A small self-supervised audio encoder (BEST-RQ), trained from scratch.
Model: norm batchnorm, depths [12].
Rows from block 8 of a small self-supervised audio encoder (BEST-RQ), named by matrix and row number. Rows with one number belong to one channel. Each number is 128 + 32 x the weight over its row's rms, rounded and kept within 0 to 255. All counts start at 0.
After each channel's rows are labels from the 100 clips, of 14848, where the channel reaches its largest size: "responds to" is what is common among them. Only what is clearly more common there than usual is listed. The data: acted Russian speech (Dusha). In brackets: how many of the 100.
# filt: filter width-3 conv, dilation 8 (model.blocks.8.filt.weight, 192x192x3, each kernel summed), inputs 128-191
# gate: gate width-3 conv, dilation 8 (model.blocks.8.gate.weight, 192x192x3, each kernel summed), inputs 128-191
# out: residual pointwise conv (model.blocks.8.out.weight, 192x192x1, transposed), outputs 128-191

filt.109 [138 123 150 129 149 111 106  66 138 144 118  96 123  97 192  96  97 128 100 110 154 127  89 132  85  97  47 137 118 157 130 122 114 129 111 162 140  54 105 133 187 177 113 144 149 110  82 168 117 103  96  71 124 104 204 121  84 154 118 152 154 132 155 112]
gate.109 [ 75 130  82 108 142 121 114 167  73 120 144 143 112 140 106 191 150 113 105  85 143 155 114  87  48 148 138 128 138 136  90 186 162 142  76 200 105 150  74 188 111 106  76 124 141 104 110 107 113 142  85 116 106 172 133 104  65 171 148 126  69 205 152  83]
out.109 [116  93 147 119 163 120 128  89 102 112 102 139 153  84 103 146 123 118  95 211 152 121 116 154 118 156 156 167 141 138 182 106 177 161 100 171 142 145  78 116 139 192  94 107 133 111 133 157 167  91 141 156  47 158 183 173 135 162 120  91  86 162  81 132]
responds to: emotion: positive (41)

filt.50 [ 92 126  84 142 156  90 111 137 173 120 134 168 109 118 160  49 133 114 120 139 167 103 182 182 132 129 145  80 136 106 106 137 158  90 124 134 133 100  84 145 117  79 136 137 152 161 119 126 153 159 112 144 172 160  89 123 127  74 117  89  61 143 142  87]
gate.50 [176 148 139 167 163 126 164 159 149 128  77 160 109 160 147 145 144 130 166 105  54 172 138  81 111 118  79 132 142 162 117 140  95 154 141 158 158 154 115 166 101 105 123 161 173 135 109 108  57 109 155 114  77 110  38  95 113 124 164 139 129 195  85  86]
out.50 [140  92 145 123 170 143  79 183 123 114 115 169 140 175 123 157 126 142 134 168 131 176  93 122 114 134  92 166 128 133  82 134 101  90 147 174 115  60 174 109 106 162  90 144  91  81 123  63 145 148 137  93 114 118 106 133 187 155 144 125 130  90  78 101]
responds to: emotion: neutral (60)

filt.104 [114 106 106 174 158  82 161  69 179  74  70 166 153 135 133 124 194 121 106 130 168  70 178 184 168 156 136 121 176 147 161 108 126 125  93 149 117  95 153  84  96  98 153 118 178 129 116  99 119 131 119 115 103 140 112 141  93 127 181 132  87  77 136 144]
gate.104 [ 87 158 116 158  96  99 105 149 106 139 146 139 128 128 123 116 133 137 137  85  93 175  98 103 121  69 157 125  80  69  56 141 206 158 142 135 129 132 125  85  97  63 172 103  89  83 174 106 113 156 114 139 143 107  82 115 158  91  91 134 129 152 145 136]
out.104 [116 111  78 164  95 143 117  75 148 118 166  91 140 192 124 142 174 143 148 148 131 115 153 150 113 168 124 116 163 123 114 163  71 100 111 134 174 135 130 182 165 127 158 129 143  89 150 116 161 144 128 122  98 150 181 119 128  68  87 146  99 163 153 143]
responds to: emotion: angry (41)

filt.12 [ 97 104 146 139 163  47 115 141 110 177 105 123 102 141 102 118 132  93 136 151 127  93  88  81 132 104 215 160 160  76  89 163  92 129 100 161  90 103 140 102  78 145 161 132 153 150  95 142  86 153 116 127 178 121 100 132  99 123 176 113  84 116 164 173]
gate.12 [109 154 151 120 135 155  86 134 139  98 123 113 175 124 135 188 118 162  76  77  53 147 135 167 171 104 102  89 115 146  80 134 167 104 182 130 118 122  83 166 169 150  89 110 150  71 115  90 153 114 159 172 109 168 154 142  83 142 100 136  60 152 110 127]
out.12 [179 135  62 112 167 164 126 154  99 127 117  91 120 131 134 134 123 173 115  85  51  93 180 125 120  93  93 154 193 135 144 130 132 180 189 182 182 128 115  79 102 115  93 164 179 183 112 122 134 132 145 111 127 122 145  81 129 139 194  88 105 151 154 141]
responds to: emotion: positive (41)

filt.65 [ 51 153 179  69 171 141 107  72  75 228  92 185 170  74 195 188 112 151 144 105 161 120 166  97 148 130  91 108 127 109 157 105  98  96 114 124  98  99 114 121 103 134 109 106  84 149 109 170 120 167 113 158  95 148 151  98 172  89 150 112 146 144 154 120]
gate.65 [131 165 108  91 114 140 139  47 149  81 131 181 136 111  99 132 129  78 114 107  72 147  92 125 101 144 113  91 111 141  91 175 190 155 180 124 171 110 110  91 123 116 114 139 151  86  96 145 182 141 159 180  73 114 195 108 150  64 145 167 101 125 139 119]
out.65 [151 135 144 113 114 143 145  99  81 200 137  75 171 160 215 104  69 106 166 165 116 129 122  96 113 166 118  92  96 127 120 151 145 167  75 171 177  97  80 162 131 149 116 130 169 121 105  95 100 125 146 149 134  99 130 112 156  75 146 125 118 132 113  82]
responds to: emotion: angry (41)

filt.92 [ 80  98 106 183 194 120 122 142 152 147 112 120 133 175 190 143 115 108 115 121 163 115 118 157  99 117 183 112 103 104 116  99 152 122 114 147  97 112 141 178 170 110  58 200 127 145 153  91 135  88  65 115  77 113 117 115  98 135 152 140 123 140 143 133]
gate.92 [ 76 113 124 100 186 169 172 131 110 124 166 109 168 203  87 188 136 157 108 128 129 122 157 106 160 113  67  44 110 120 159  94  76  98 116 111  93  60 127  91  92 105 163 125 124 140 124 139 153 144 125  71  96 128 181 160 140  74 145 110 151 198  91 129]
out.92 [144 106 157  68 150 124 193 129  85 182  62 125 149  93 138 212 146 130 138 168 108  92 147 103 151 124  83 147  66 122 186 124 129 132 123  99 104 130 156  72 150 150  78 131  84  55 136 148  82 111 134  86 116 142  55 165  86  96 174 157 132 157 121 131]
responds to: emotion: angry (43)