config = dict(
    arch='wavenet',
    model='self-supervised audio encoder (BEST-RQ)',
    n_mels=80,
    norm='batchnorm',
    stem='single',
    residual_init='none',
    optimizer='soap',
    max_steps=7200,
    warmup_steps=210,
    weight_decay=0.3,
    adamw_weight_decay_other_params=0.05,
)
Rows from block 8 of a small self-supervised audio encoder (BEST-RQ), named by matrix and row number. Rows with one number belong to one channel. Each number is 500 + 40 x the weight over its row's rms, rounded and kept within 0 to 999. All counts start at 0. Numbers have three digits each. After the name is the row's rms in percent of the matrix's.
Before each channel's rows are labels from the 100 clips, of 14848, where the channel reaches its largest size: "responds to" is what is common among them. Only what is clearly more common there than usual is listed. The data: acted Russian speech (Dusha).
# filt: filter width-3 conv, dilation 8 (model.blocks.8.filt.weight, 192x192x3, each kernel summed), inputs 0-63
# gate: gate width-3 conv, dilation 8 (model.blocks.8.gate.weight, 192x192x3, each kernel summed), inputs 0-63
# out: residual pointwise conv (model.blocks.8.out.weight, 192x192x1, transposed), outputs 0-63

responds to: emotion: sad
filt.189 097:477535475516458548526428437500558519565498577497533506472548519532503540505547489473519486524446503529508485510540560532419452599506494510503492533452519430506470523541422500499562472497515540
gate.189 105:453506444549494525514523531482509467546484480506422468521502539519550556502467470469487431463494451552434428502471531501475505492475432499486470519520627472500480501453501445562503553472438449
out.189 093:444518496511502531441476546485502491510491478456474532479462487516523516575562498437561474503501477482541463595537485451540629461529493546512485568486520439541581495527514465511531517511433406

responds to: emotion: sad
filt.86 095:497523473527499439448456485547476484520527561411552479482521527434474483488433421543479486471435508481508533537494469496483553480501448500485552586494520504514516531592530404513520493446562531
gate.86 095:505467517489532551522527504503528487489482464544513509505543545444525501534422505410487503477517467465512529581506441542498453544492460532471503524528590526510447493558510514496484503493495481
out.86 094:488467501495536518484479502514449461453441521451444489492470486458460476472571445558512477407525527568522481440531537520526436595493429482537555520474513571484534422508421535533523534509483420

responds to: emotion: angry
filt.65 106:480433560456515483484421555464489527533481504483581514465478440523452471516471489535503506506510499504536502477503387439468480475515518485442514520577526433507415488520466460486486500550530399
gate.65 090:500446467553479555480508528507553494493496539536470493487527509507415522490534501498440490562524539461497498439520522458513538447542441511449481477544509508490532512464464418501482516441494493
out.65 097:536489520554597567575494489552503514610473484500504522447471413525527406553452534411471515481477548524497568503451468407473438518484545470479507568504540570535539414518480495550507479527530500

responds to: emotion: sad
filt.173 092:422484479501419437449514460397517402542476530522519547480539506500436559502499520483495517517446470487417555474537512449489495505461472524528466513580481508413482528533454473558492530558527429
gate.173 097:517508531518500426515537485497503476538502462488501520503502484473468470515562496467466497471439567556473558499502507527446485528612444472511553551505507468437494454481513567535462497492483397
out.173 097:519503426470463554446470505537392555491464454481505534466448468515484473456523531465509463499487513484550490521492534477567511505512541457466608518482519549513505558529499574552531465495439535

responds to: emotion: positive
filt.161 111:433548509434548513561501559545499513592548480570530542519430561533450443501507501517480489434453489500376468454488584512457476423514500498512477533553461499434548483519470486488536534511523417
gate.161 089:482550489520469470479427525528520434505522475450535461538548553509498503451492469475518522496477483509543484495515445490526392537507474438529530547510549504580546571504493475437482495471473476
out.161 098:499452554543530498465635443544477445535487484483503489534485495490482529463472499524531505450524480578494567496516564463458557459458493464524454539581541497524452511534501517456537501518422539

responds to: emotion: neutral
filt.50 107:470404445571475492505544494535461516512483510484545463441484505508495506496492523530559550444508525455478608499452524512519572515460526554550467534503420511562502535465533484529474422498510517
gate.50 096:516529499529549496526493450538489561559513458424471501508477534478437439517402550468530522430443501560470539532460488444493501567516477538531488489541457550474502575523431513483513499423544471
out.50 110:504464545505516527459582532497483502521421543484506455611504469513468563512502511451357577499546545537478507575559499538567486463505508485476581515554510451509534498489532504519504493491567498

responds to: emotion: positive
filt.12 105:451476484546480435552563495542555528491546506429504457462496580403480546535486575550514487441524503474534547490482586484506537489521539515527436517480526500492483492475495527518426530528471467
gate.12 106:529505496496572519400507506574496585567472427464450464534459467480506443532439487489542510517510531525463464478505551495512535517488418554520540459493499505481517465517469545378452518507527456
out.12 104:457423529529446538496514535499487515571524520490500537540475477555506427565487544547475512405432447492496515551432508486538483518438449475569459482449484517497553561517487553482547505462460506

responds to: emotion: angry
filt.92 104:527486564488481443443489517510478475501508552501403473521563476485497494568521481503472544446486513461567486503488476481525518535537457552536473493528496510476503498545485451474363553440555500
gate.92 098:568468457470497452434460569482499471529486417548515515538485561447582528532453526509427472516434474516484469517512508450453529543489433475489543485473592555530478505535565484548453477459491469
out.92 102:504531540499492450501444478560516514432469496551563527547431513496447398476505522576508476567533559477534539479467464529490484532512541445467488528529511449448532545485477550478462475536452483

responds to: emotion: positive
filt.76 094:491561482532497570502539461560485487476501462458485554513514524508567510486479498497521537468554502525495512480462448527463473524463481561486385461565529555485378430506420476485516509517467486
gate.76 098:447474469580428512455482500442508417563555455441481463499491549479480500492492518486537533493504547530484565518541611448445503475517494564522578492522497471503557474491503488503501532488550526
out.76 097:544451454436515532481491454582529476491515430470556477457445525485507525519490492515519529487507518477449496512493529423517472483595510458500384459452506479465474465488489463527438526493500436

responds to: emotion: positive
filt.109 096:418481568536533470484515523470507530515384484463569567483543511502472456502519509520449504545481562440485430547481492510549507446459522490616462491543396526567475454434470509375483530479542480
gate.109 111:497494527514518497492542566526550481529440452500513497542459473469482468532503567470503563490534521514475504515493567458503455504511490560505447522474503492453498515516432513454438466413507441
out.109 099:470502452449502512455584451441613468491505523545461519431466449574529455503444445473545456476540578532486429545509498479525505559544505450572519551524533434541504544507491435480549492486505557

responds to: emotion: angry
filt.104 091:490479489531542463530513441487541483531568488536441484518463575545529528522475536439516513509404499477612538437474469530565524486496495543498578566544603469514461571497490446504460532467490473
gate.104 097:516574472442544451524462573460573452456459480512478524531531546475469493506489515548497562542480524506470506537501487524505462606450393447444476532527500454527452506472450497560432576538531503
out.104 086:527445422483461423514556481485570478483514493444580504509495530433480454566492504536521545491493490490510475456514553491549498528457526478447504456458505540461524533558502473447477573487532485

responds to: emotion: sad
filt.174 099:528468512587534461521485533450419546520437490550507506499523513519473583457521456522453499437548501488495507456501539505503504502509615475517481553540474494453574521502466521603424561492547524
gate.174 102:430478475464502464453519567495532455620484416541498443549488560469550483472457565512518503504542537560470480499481488483447564497478470524468469502457545449551436512615444511461436515505443576
out.174 105:581490463579456505454483480510457443460469533530499455498549453580477543539504531444485505523440541464499491484525457555533502524494487496515540510541564513457477472502460436533472498485503476