{"train_examples": 26041, "win_length": 400, "depths": [12], "kernel_size": 3, "init": "trunc_normal_002", "adamw_lr_other_params": 0.0011, "epochs": 106.2, "final_lr_fraction": 0}
Rows from block 2, named by matrix and row number. Rows with one number belong to one channel. Each number is 200 + 40 x the weight over the matrix's rms, rounded and kept within 0 to 999. All counts start at 0.
# filt: filter width-3 conv, dilation 4 (model.blocks.2.filt.weight, 192x192x3), inputs 84-111, a 3 kernel for each
# gate: gate width-3 conv, dilation 4 (model.blocks.2.gate.weight, 192x192x3), inputs 84-111, a 3 kernel for each
filt.62,238,158,155,212,162,276,229,136,201,247,159,203,132,138,153,168,234,196,167,224,232,221,160,243,162,221,119,173,234,212,177,289,168,245,203,239,200,172,180,110,194,219,206,219,249,170,131,218,245,140,232,184,116,227,214,195,236,140,175,249,135,233,187,197,247,165,167,273,183,206,122,146,210,216,172,199,234,228,166,180,254,258,167,162
gate.62,196,172,124,210,164,242,162,75,196,211,143,185,158,227,202,223,260,235,160,134,154,299,146,248,164,157,215,214,193,230,264,165,249,171,168,144,227,157,168,197,154,258,171,186,247,244,176,243,130,274,238,183,210,229,277,134,220,137,287,216,223,181,210,110,255,108,220,159,180,301,153,276,130,271,219,257,202,142,158,251,147,195,162,194
filt.63,201,259,157,221,232,165,166,189,132,164,209,193,177,222,197,234,201,211,247,257,196,270,192,196,151,222,197,199,232,199,182,237,242,215,338,198,193,138,208,182,204,205,248,234,143,253,204,257,232,286,177,212,120,140,222,187,238,159,234,161,205,219,204,121,220,246,205,165,201,140,211,173,164,166,115,179,188,211,178,251,177,161,189,213
gate.63,187,149,270,188,264,129,223,141,196,180,167,254,137,245,171,154,300,202,189,175,192,151,163,220,172,108,138,190,289,165,211,227,192,200,234,187,181,190,228,175,65,230,195,226,184,153,188,187,177,329,140,235,178,250,196,117,193,238,215,230,214,222,216,204,209,190,211,220,230,231,271,223,203,207,255,257,180,210,176,260,222,177,177,202
filt.64,256,189,223,253,314,145,200,240,236,227,166,111,261,252,162,185,207,205,187,129,233,216,285,259,201,174,209,279,238,181,191,171,224,211,239,156,195,173,186,207,213,272,204,214,195,194,182,175,248,259,165,207,221,176,231,177,259,222,199,212,150,140,203,214,216,153,204,160,294,209,204,206,211,138,207,120,126,201,264,234,242,177,172,250
gate.64,165,122,206,236,347,181,195,187,225,181,212,240,144,289,164,217,236,202,216,192,243,175,166,214,181,212,199,148,212,244,199,284,141,204,183,109,175,46,186,215,267,256,157,121,175,174,164,228,265,138,216,169,155,200,152,189,196,248,282,207,234,196,229,210,266,184,222,273,224,209,146,205,138,199,263,194,188,186,198,126,242,184,215,237
filt.65,239,144,168,238,193,163,179,250,173,229,236,135,201,210,298,161,186,240,205,188,195,238,237,230,229,197,228,234,162,252,213,172,225,163,153,215,243,206,161,169,151,198,217,240,162,140,217,207,168,165,214,234,251,178,224,223,143,108,214,162,210,200,224,170,209,224,213,159,299,167,193,183,188,154,190,204,180,210,146,296,123,192,279,192
gate.65,197,198,145,212,202,236,172,110,211,193,218,246,142,268,158,232,199,174,175,192,164,186,211,206,226,196,175,211,168,285,271,167,222,178,189,268,152,159,209,168,203,162,201,150,200,266,284,173,246,134,205,220,251,200,211,198,206,199,181,221,198,231,171,251,271,228,134,188,183,241,239,178,160,242,167,153,180,129,114,218,187,175,179,158
filt.66,178,230,250,290,240,128,245,198,161,246,238,147,155,210,227,268,216,203,220,134,239,176,145,246,179,196,139,186,186,177,162,232,194,210,228,208,172,175,230,217,161,218,229,209,215,190,135,195,230,237,185,213,309,174,192,154,267,240,140,217,181,139,178,202,161,246,286,259,209,204,203,182,175,160,212,140,170,232,192,214,273,198,256,215
gate.66,236,176,234,184,204,203,201,246,133,181,241,175,211,188,218,182,247,217,157,271,233,253,144,181,176,115,186,122,238,199,197,213,197,218,199,201,176,169,180,245,140,173,160,127,182,228,282,153,147,177,170,213,272,213,175,202,274,205,199,181,254,203,284,189,180,273,252,198,224,230,139,191,243,173,220,290,210,205,110,239,180,254,210,246
filt.67,200,180,239,254,296,97,179,187,185,266,173,206,177,170,200,184,247,201,167,156,232,222,212,170,200,202,182,190,177,160,202,238,150,257,228,115,251,231,183,209,194,289,237,167,164,189,178,193,129,143,186,222,222,178,184,197,233,274,188,169,198,174,88,190,239,184,220,200,209,145,242,197,188,233,206,161,214,225,209,217,192,236,200,171
gate.67,166,202,117,165,191,304,208,212,186,226,209,195,154,255,192,176,220,230,152,269,193,206,173,211,204,75,296,175,209,149,154,142,199,159,252,202,158,230,195,169,242,217,139,162,186,234,215,249,216,212,216,166,155,256,287,138,195,279,256,220,214,229,201,197,217,236,176,187,244,182,165,267,124,193,249,223,158,156,183,272,202,203,100,197
filt.68,160,216,124,136,187,169,169,196,178,238,210,239,211,200,194,204,232,171,185,210,257,261,214,231,260,200,181,144,224,213,255,174,244,269,213,240,199,213,210,184,282,141,175,234,213,173,173,267,205,196,232,182,163,115,138,253,168,209,199,161,187,193,140,202,186,204,183,190,230,141,148,159,239,219,84,241,281,206,258,221,191,157,194,257
gate.68,175,183,202,224,135,290,184,110,187,161,246,222,234,195,197,184,252,230,173,224,226,187,191,249,183,189,256,202,171,201,195,139,174,267,108,257,187,203,225,250,150,305,134,189,198,298,228,190,175,203,223,184,231,217,203,156,271,166,219,240,241,159,164,259,216,139,223,218,234,158,197,174,220,221,187,224,233,185,212,152,205,238,178,149
filt.69,274,235,194,194,321,177,180,218,130,219,119,199,210,209,192,210,182,205,224,187,272,204,202,211,194,147,179,244,204,269,168,232,206,231,286,258,211,199,168,185,283,142,237,147,238,170,179,220,193,193,159,144,218,233,223,247,154,160,207,173,187,168,180,142,179,242,226,108,209,182,201,245,216,187,155,192,271,188,220,268,245,179,195,203
gate.69,134,227,220,231,160,277,240,114,231,231,157,215,92,242,210,179,245,175,211,228,209,194,259,132,173,186,218,148,194,222,185,182,206,188,255,252,170,123,175,200,222,190,234,169,185,225,199,209,215,182,175,286,182,259,229,215,213,184,202,229,212,255,180,209,115,245,162,98,212,209,211,204,203,155,207,202,240,242,199,183,255,224,179,242