Weights of a small self-supervised audio encoder (BEST-RQ): 3.41M parameters.
Rows from block 2, named by matrix and row number. Rows with one number belong to one channel. Each number is 50 + 10 x the weight over its row's rms, rounded and kept within 0 to 99. All counts start at 0. After the name is the row's rms in percent of the matrix's.
# filt: filter width-3 conv, dilation 4 (model.blocks.2.filt.weight, 192x192x3), inputs 0-27, a 3 kernel for each
# gate: gate width-3 conv, dilation 4 (model.blocks.2.gate.weight, 192x192x3), inputs 0-27, a 3 kernel for each
# out: residual pointwise conv (model.blocks.2.out.weight, 192x192x1, transposed), outputs 0-95
filt.74 102:41 62 43 39 45 70 61 50 43 43 42 44 68 50 44 57 37 42 68 52 33 43 33 45 43 62 53 35 50 48 52 44 51 69 33 50 59 58 69 56 46 58 59 29 56 45 61 57 60 32 53 47 57 47 35 50 51 49 56 59 49 44 71 53 36 47 56 52 68 54 48 61 51 54 65 45 68 42 58 50 51 48 43 50
filt.75 098:74 61 38 57 49 28 44 47 52 40 63 55 57 30 55 43 43 49 57 34 70 50 52 52 69 42 47 36 48 37 46 49 65 62 52 52 46 45 46 49 53 48 48 25 59 54 40 41 67 69 62 59 39 48 41 48 62 39 30 39 48 52 35 60 44 71 54 58 32 63 48 52 28 46 38 59 43 75 44 75 56 51 46 62
filt.76 104:50 50 39 61 64 50 53 55 54 53 59 55 67 44 55 70 62 68 58 39 50 52 38 47 62 35 66 61 60 45 36 52 50 75 48 61 45 45 65 46 59 26 46 68 45 55 34 59 42 44 57 41 50 49 31 47 59 47 49 46 25 40 56 30 61 39 43 40 51 46 44 39 47 30 57 47 35 59 39 47 49 48 45 50
filt.77 104:58 44 51 51 32 54 66 53 50 57 64 44 47 50 64 46 56 38 46 56 46 50 45 42 54 44 55 60 39 72 49 38 59 56 70 52 45 66 46 70 43 63 65 55 42 47 60 58 40 59 46 40 61 36 60 45 41 56 49 64 58 57 24 62 45 49 51 44 54 65 49 61 64 56 51 66 53 41 38 59 65 50 39 73
filt.78 107:48 48 52 52 60 55 55 58 36 61 53 47 56 46 61 49 37 70 54 51 42 45 48 54 69 46 51 45 43 51 45 38 73 42 24 40 41 68 40 62 27 58 53 50 44 45 55 66 34 46 51 39 35 73 35 66 64 49 42 49 53 40 48 35 61 43 49 62 63 66 51 33 51 34 60 48 59 44 35 70 49 45 54 52
gate.74 095:41 49 52 60 44 58 52 69 51 22 33 51 63 47 57 45 44 37 56 76 50 59 64 44 53 36 65 48 55 45 44 48 73 41 48 44 59 42 31 55 68 60 43 64 45 64 48 48 49 35 60 37 36 58 61 69 57 48 28 40 52 60 50 66 46 37 58 50 67 56 43 56 29 50 72 49 58 43 53 41 63 59 64 48
gate.75 096:58 65 41 41 48 58 60 42 50 51 46 44 63 45 59 41 41 50 48 66 58 43 43 57 50 33 59 60 51 40 63 73 38 55 54 34 40 53 44 57 62 40 35 59 43 45 48 80 60 56 78 31 48 65 47 57 33 41 44 49 50 57 44 53 39 44 41 43 56 58 46 41 27 54 34 37 33 41 44 36 47 34 48 34
gate.76 101:49 50 51 52 47 51 50 45 39 53 47 56 54 49 51 48 50 59 64 42 36 49 44 64 59 50 44 47 53 56 61 46 48 49 46 59 46 74 60 49 58 55 35 40 54 49 61 55 45 59 52 38 45 45 44 66 39 40 43 43 55 48 45 44 39 39 44 53 41 53 63 57 45 54 47 65 40 45 52 51 53 58 44 45
gate.77 102:47 47 61 46 52 44 53 50 51 41 47 43 39 53 60 38 43 58 54 43 42 60 39 56 47 32 67 51 45 43 52 49 59 57 52 57 53 62 41 40 40 33 66 51 61 38 33 66 38 74 37 29 54 51 44 61 56 73 59 61 56 62 56 57 43 17 47 40 52 34 55 45 34 62 54 42 35 48 33 49 57 34 57 47
gate.78 100:50 41 40 57 55 34 49 71 53 75 68 63 45 53 48 50 58 33 61 61 43 38 34 51 37 45 50 45 49 51 44 49 52 45 40 52 60 59 59 45 45 57 35 60 54 61 59 50 62 38 47 41 40 40 43 70 44 40 43 58 64 47 49 51 74 49 49 60 43 44 57 57 51 40 45 44 54 55 47 55 69 44 36 40
out.74 094:53 36 48 47 65 39 60 52 44 48 56 46 47 46 24 60 41 61 57 61 38 35 43 53 53 58 40 53 38 50 52 67 52 36 40 59 44 39 50 45 50 43 42 30 42 42 67 60 46 57 53 44 36 51 35 51 56 46 61 67 63 53 35 47 36 43 28 43 54 50 34 50 62 53 38 49 45 40 33 66 77 44 29 64 47 64 61 53 48 70 37 43 67 31 47 45
out.75 097:43 44 40 49 53 54 63 58 43 60 36 50 56 44 42 62 59 34 59 40 38 60 45 39 53 26 56 66 65 52 44 59 64 44 43 30 47 41 55 47 45 61 34 51 59 61 62 61 54 44 72 45 48 72 43 64 51 52 41 63 54 63 83 60 72 47 47 36 44 61 46 64 33 48 57 64 39 50 39 60 57 67 36 46 62 63 51 47 44 53 50 50 46 49 56 64
out.76 100:58 43 52 60 50 63 40 53 50 48 60 62 50 53 63 32 63 52 46 40 51 42 59 39 38 68 59 32 45 53 42 58 56 51 48 66 65 59 59 66 59 51 56 52 58 35 42 62 53 72 63 46 59 56 68 60 40 21 51 35 47 48 42 45 35 51 55 48 58 65 51 49 50 45 62 75 61 64 79 55 61 64 66 46 50 52 48 44 62 62 57 45 36 55 40 50
out.77 097:57 54 64 38 52 49 61 41 54 45 30 60 63 47 51 51 46 53 46 45 49 44 56 46 38 37 57 64 56 62 58 48 61 37 48 62 55 49 51 46 34 41 50 51 39 54 38 38 50 41 51 70 66 52 61 28 70 56 57 50 50 73 59 28 55 42 48 53 46 47 40 55 46 56 36 45 25 37 48 56 39 51 48 41 46 60 55 52 33 46 44 44 43 55 52 46
out.78 105:48 70 60 59 47 55 57 61 51 42 42 18 48 59 62 45 45 57 42 62 64 66 52 39 68 45 50 63 47 60 59 45 51 40 39 51 51 51 57 27 43 48 43 59 51 53 36 50 57 51 52 51 44 58 57 36 48 58 55 47 60 47 57 54 62 60 41 49 40 31 35 69 39 40 44 65 57 42 39 54 57 43 51 48 47 57 60 44 43 45 55 49 54 48 63 33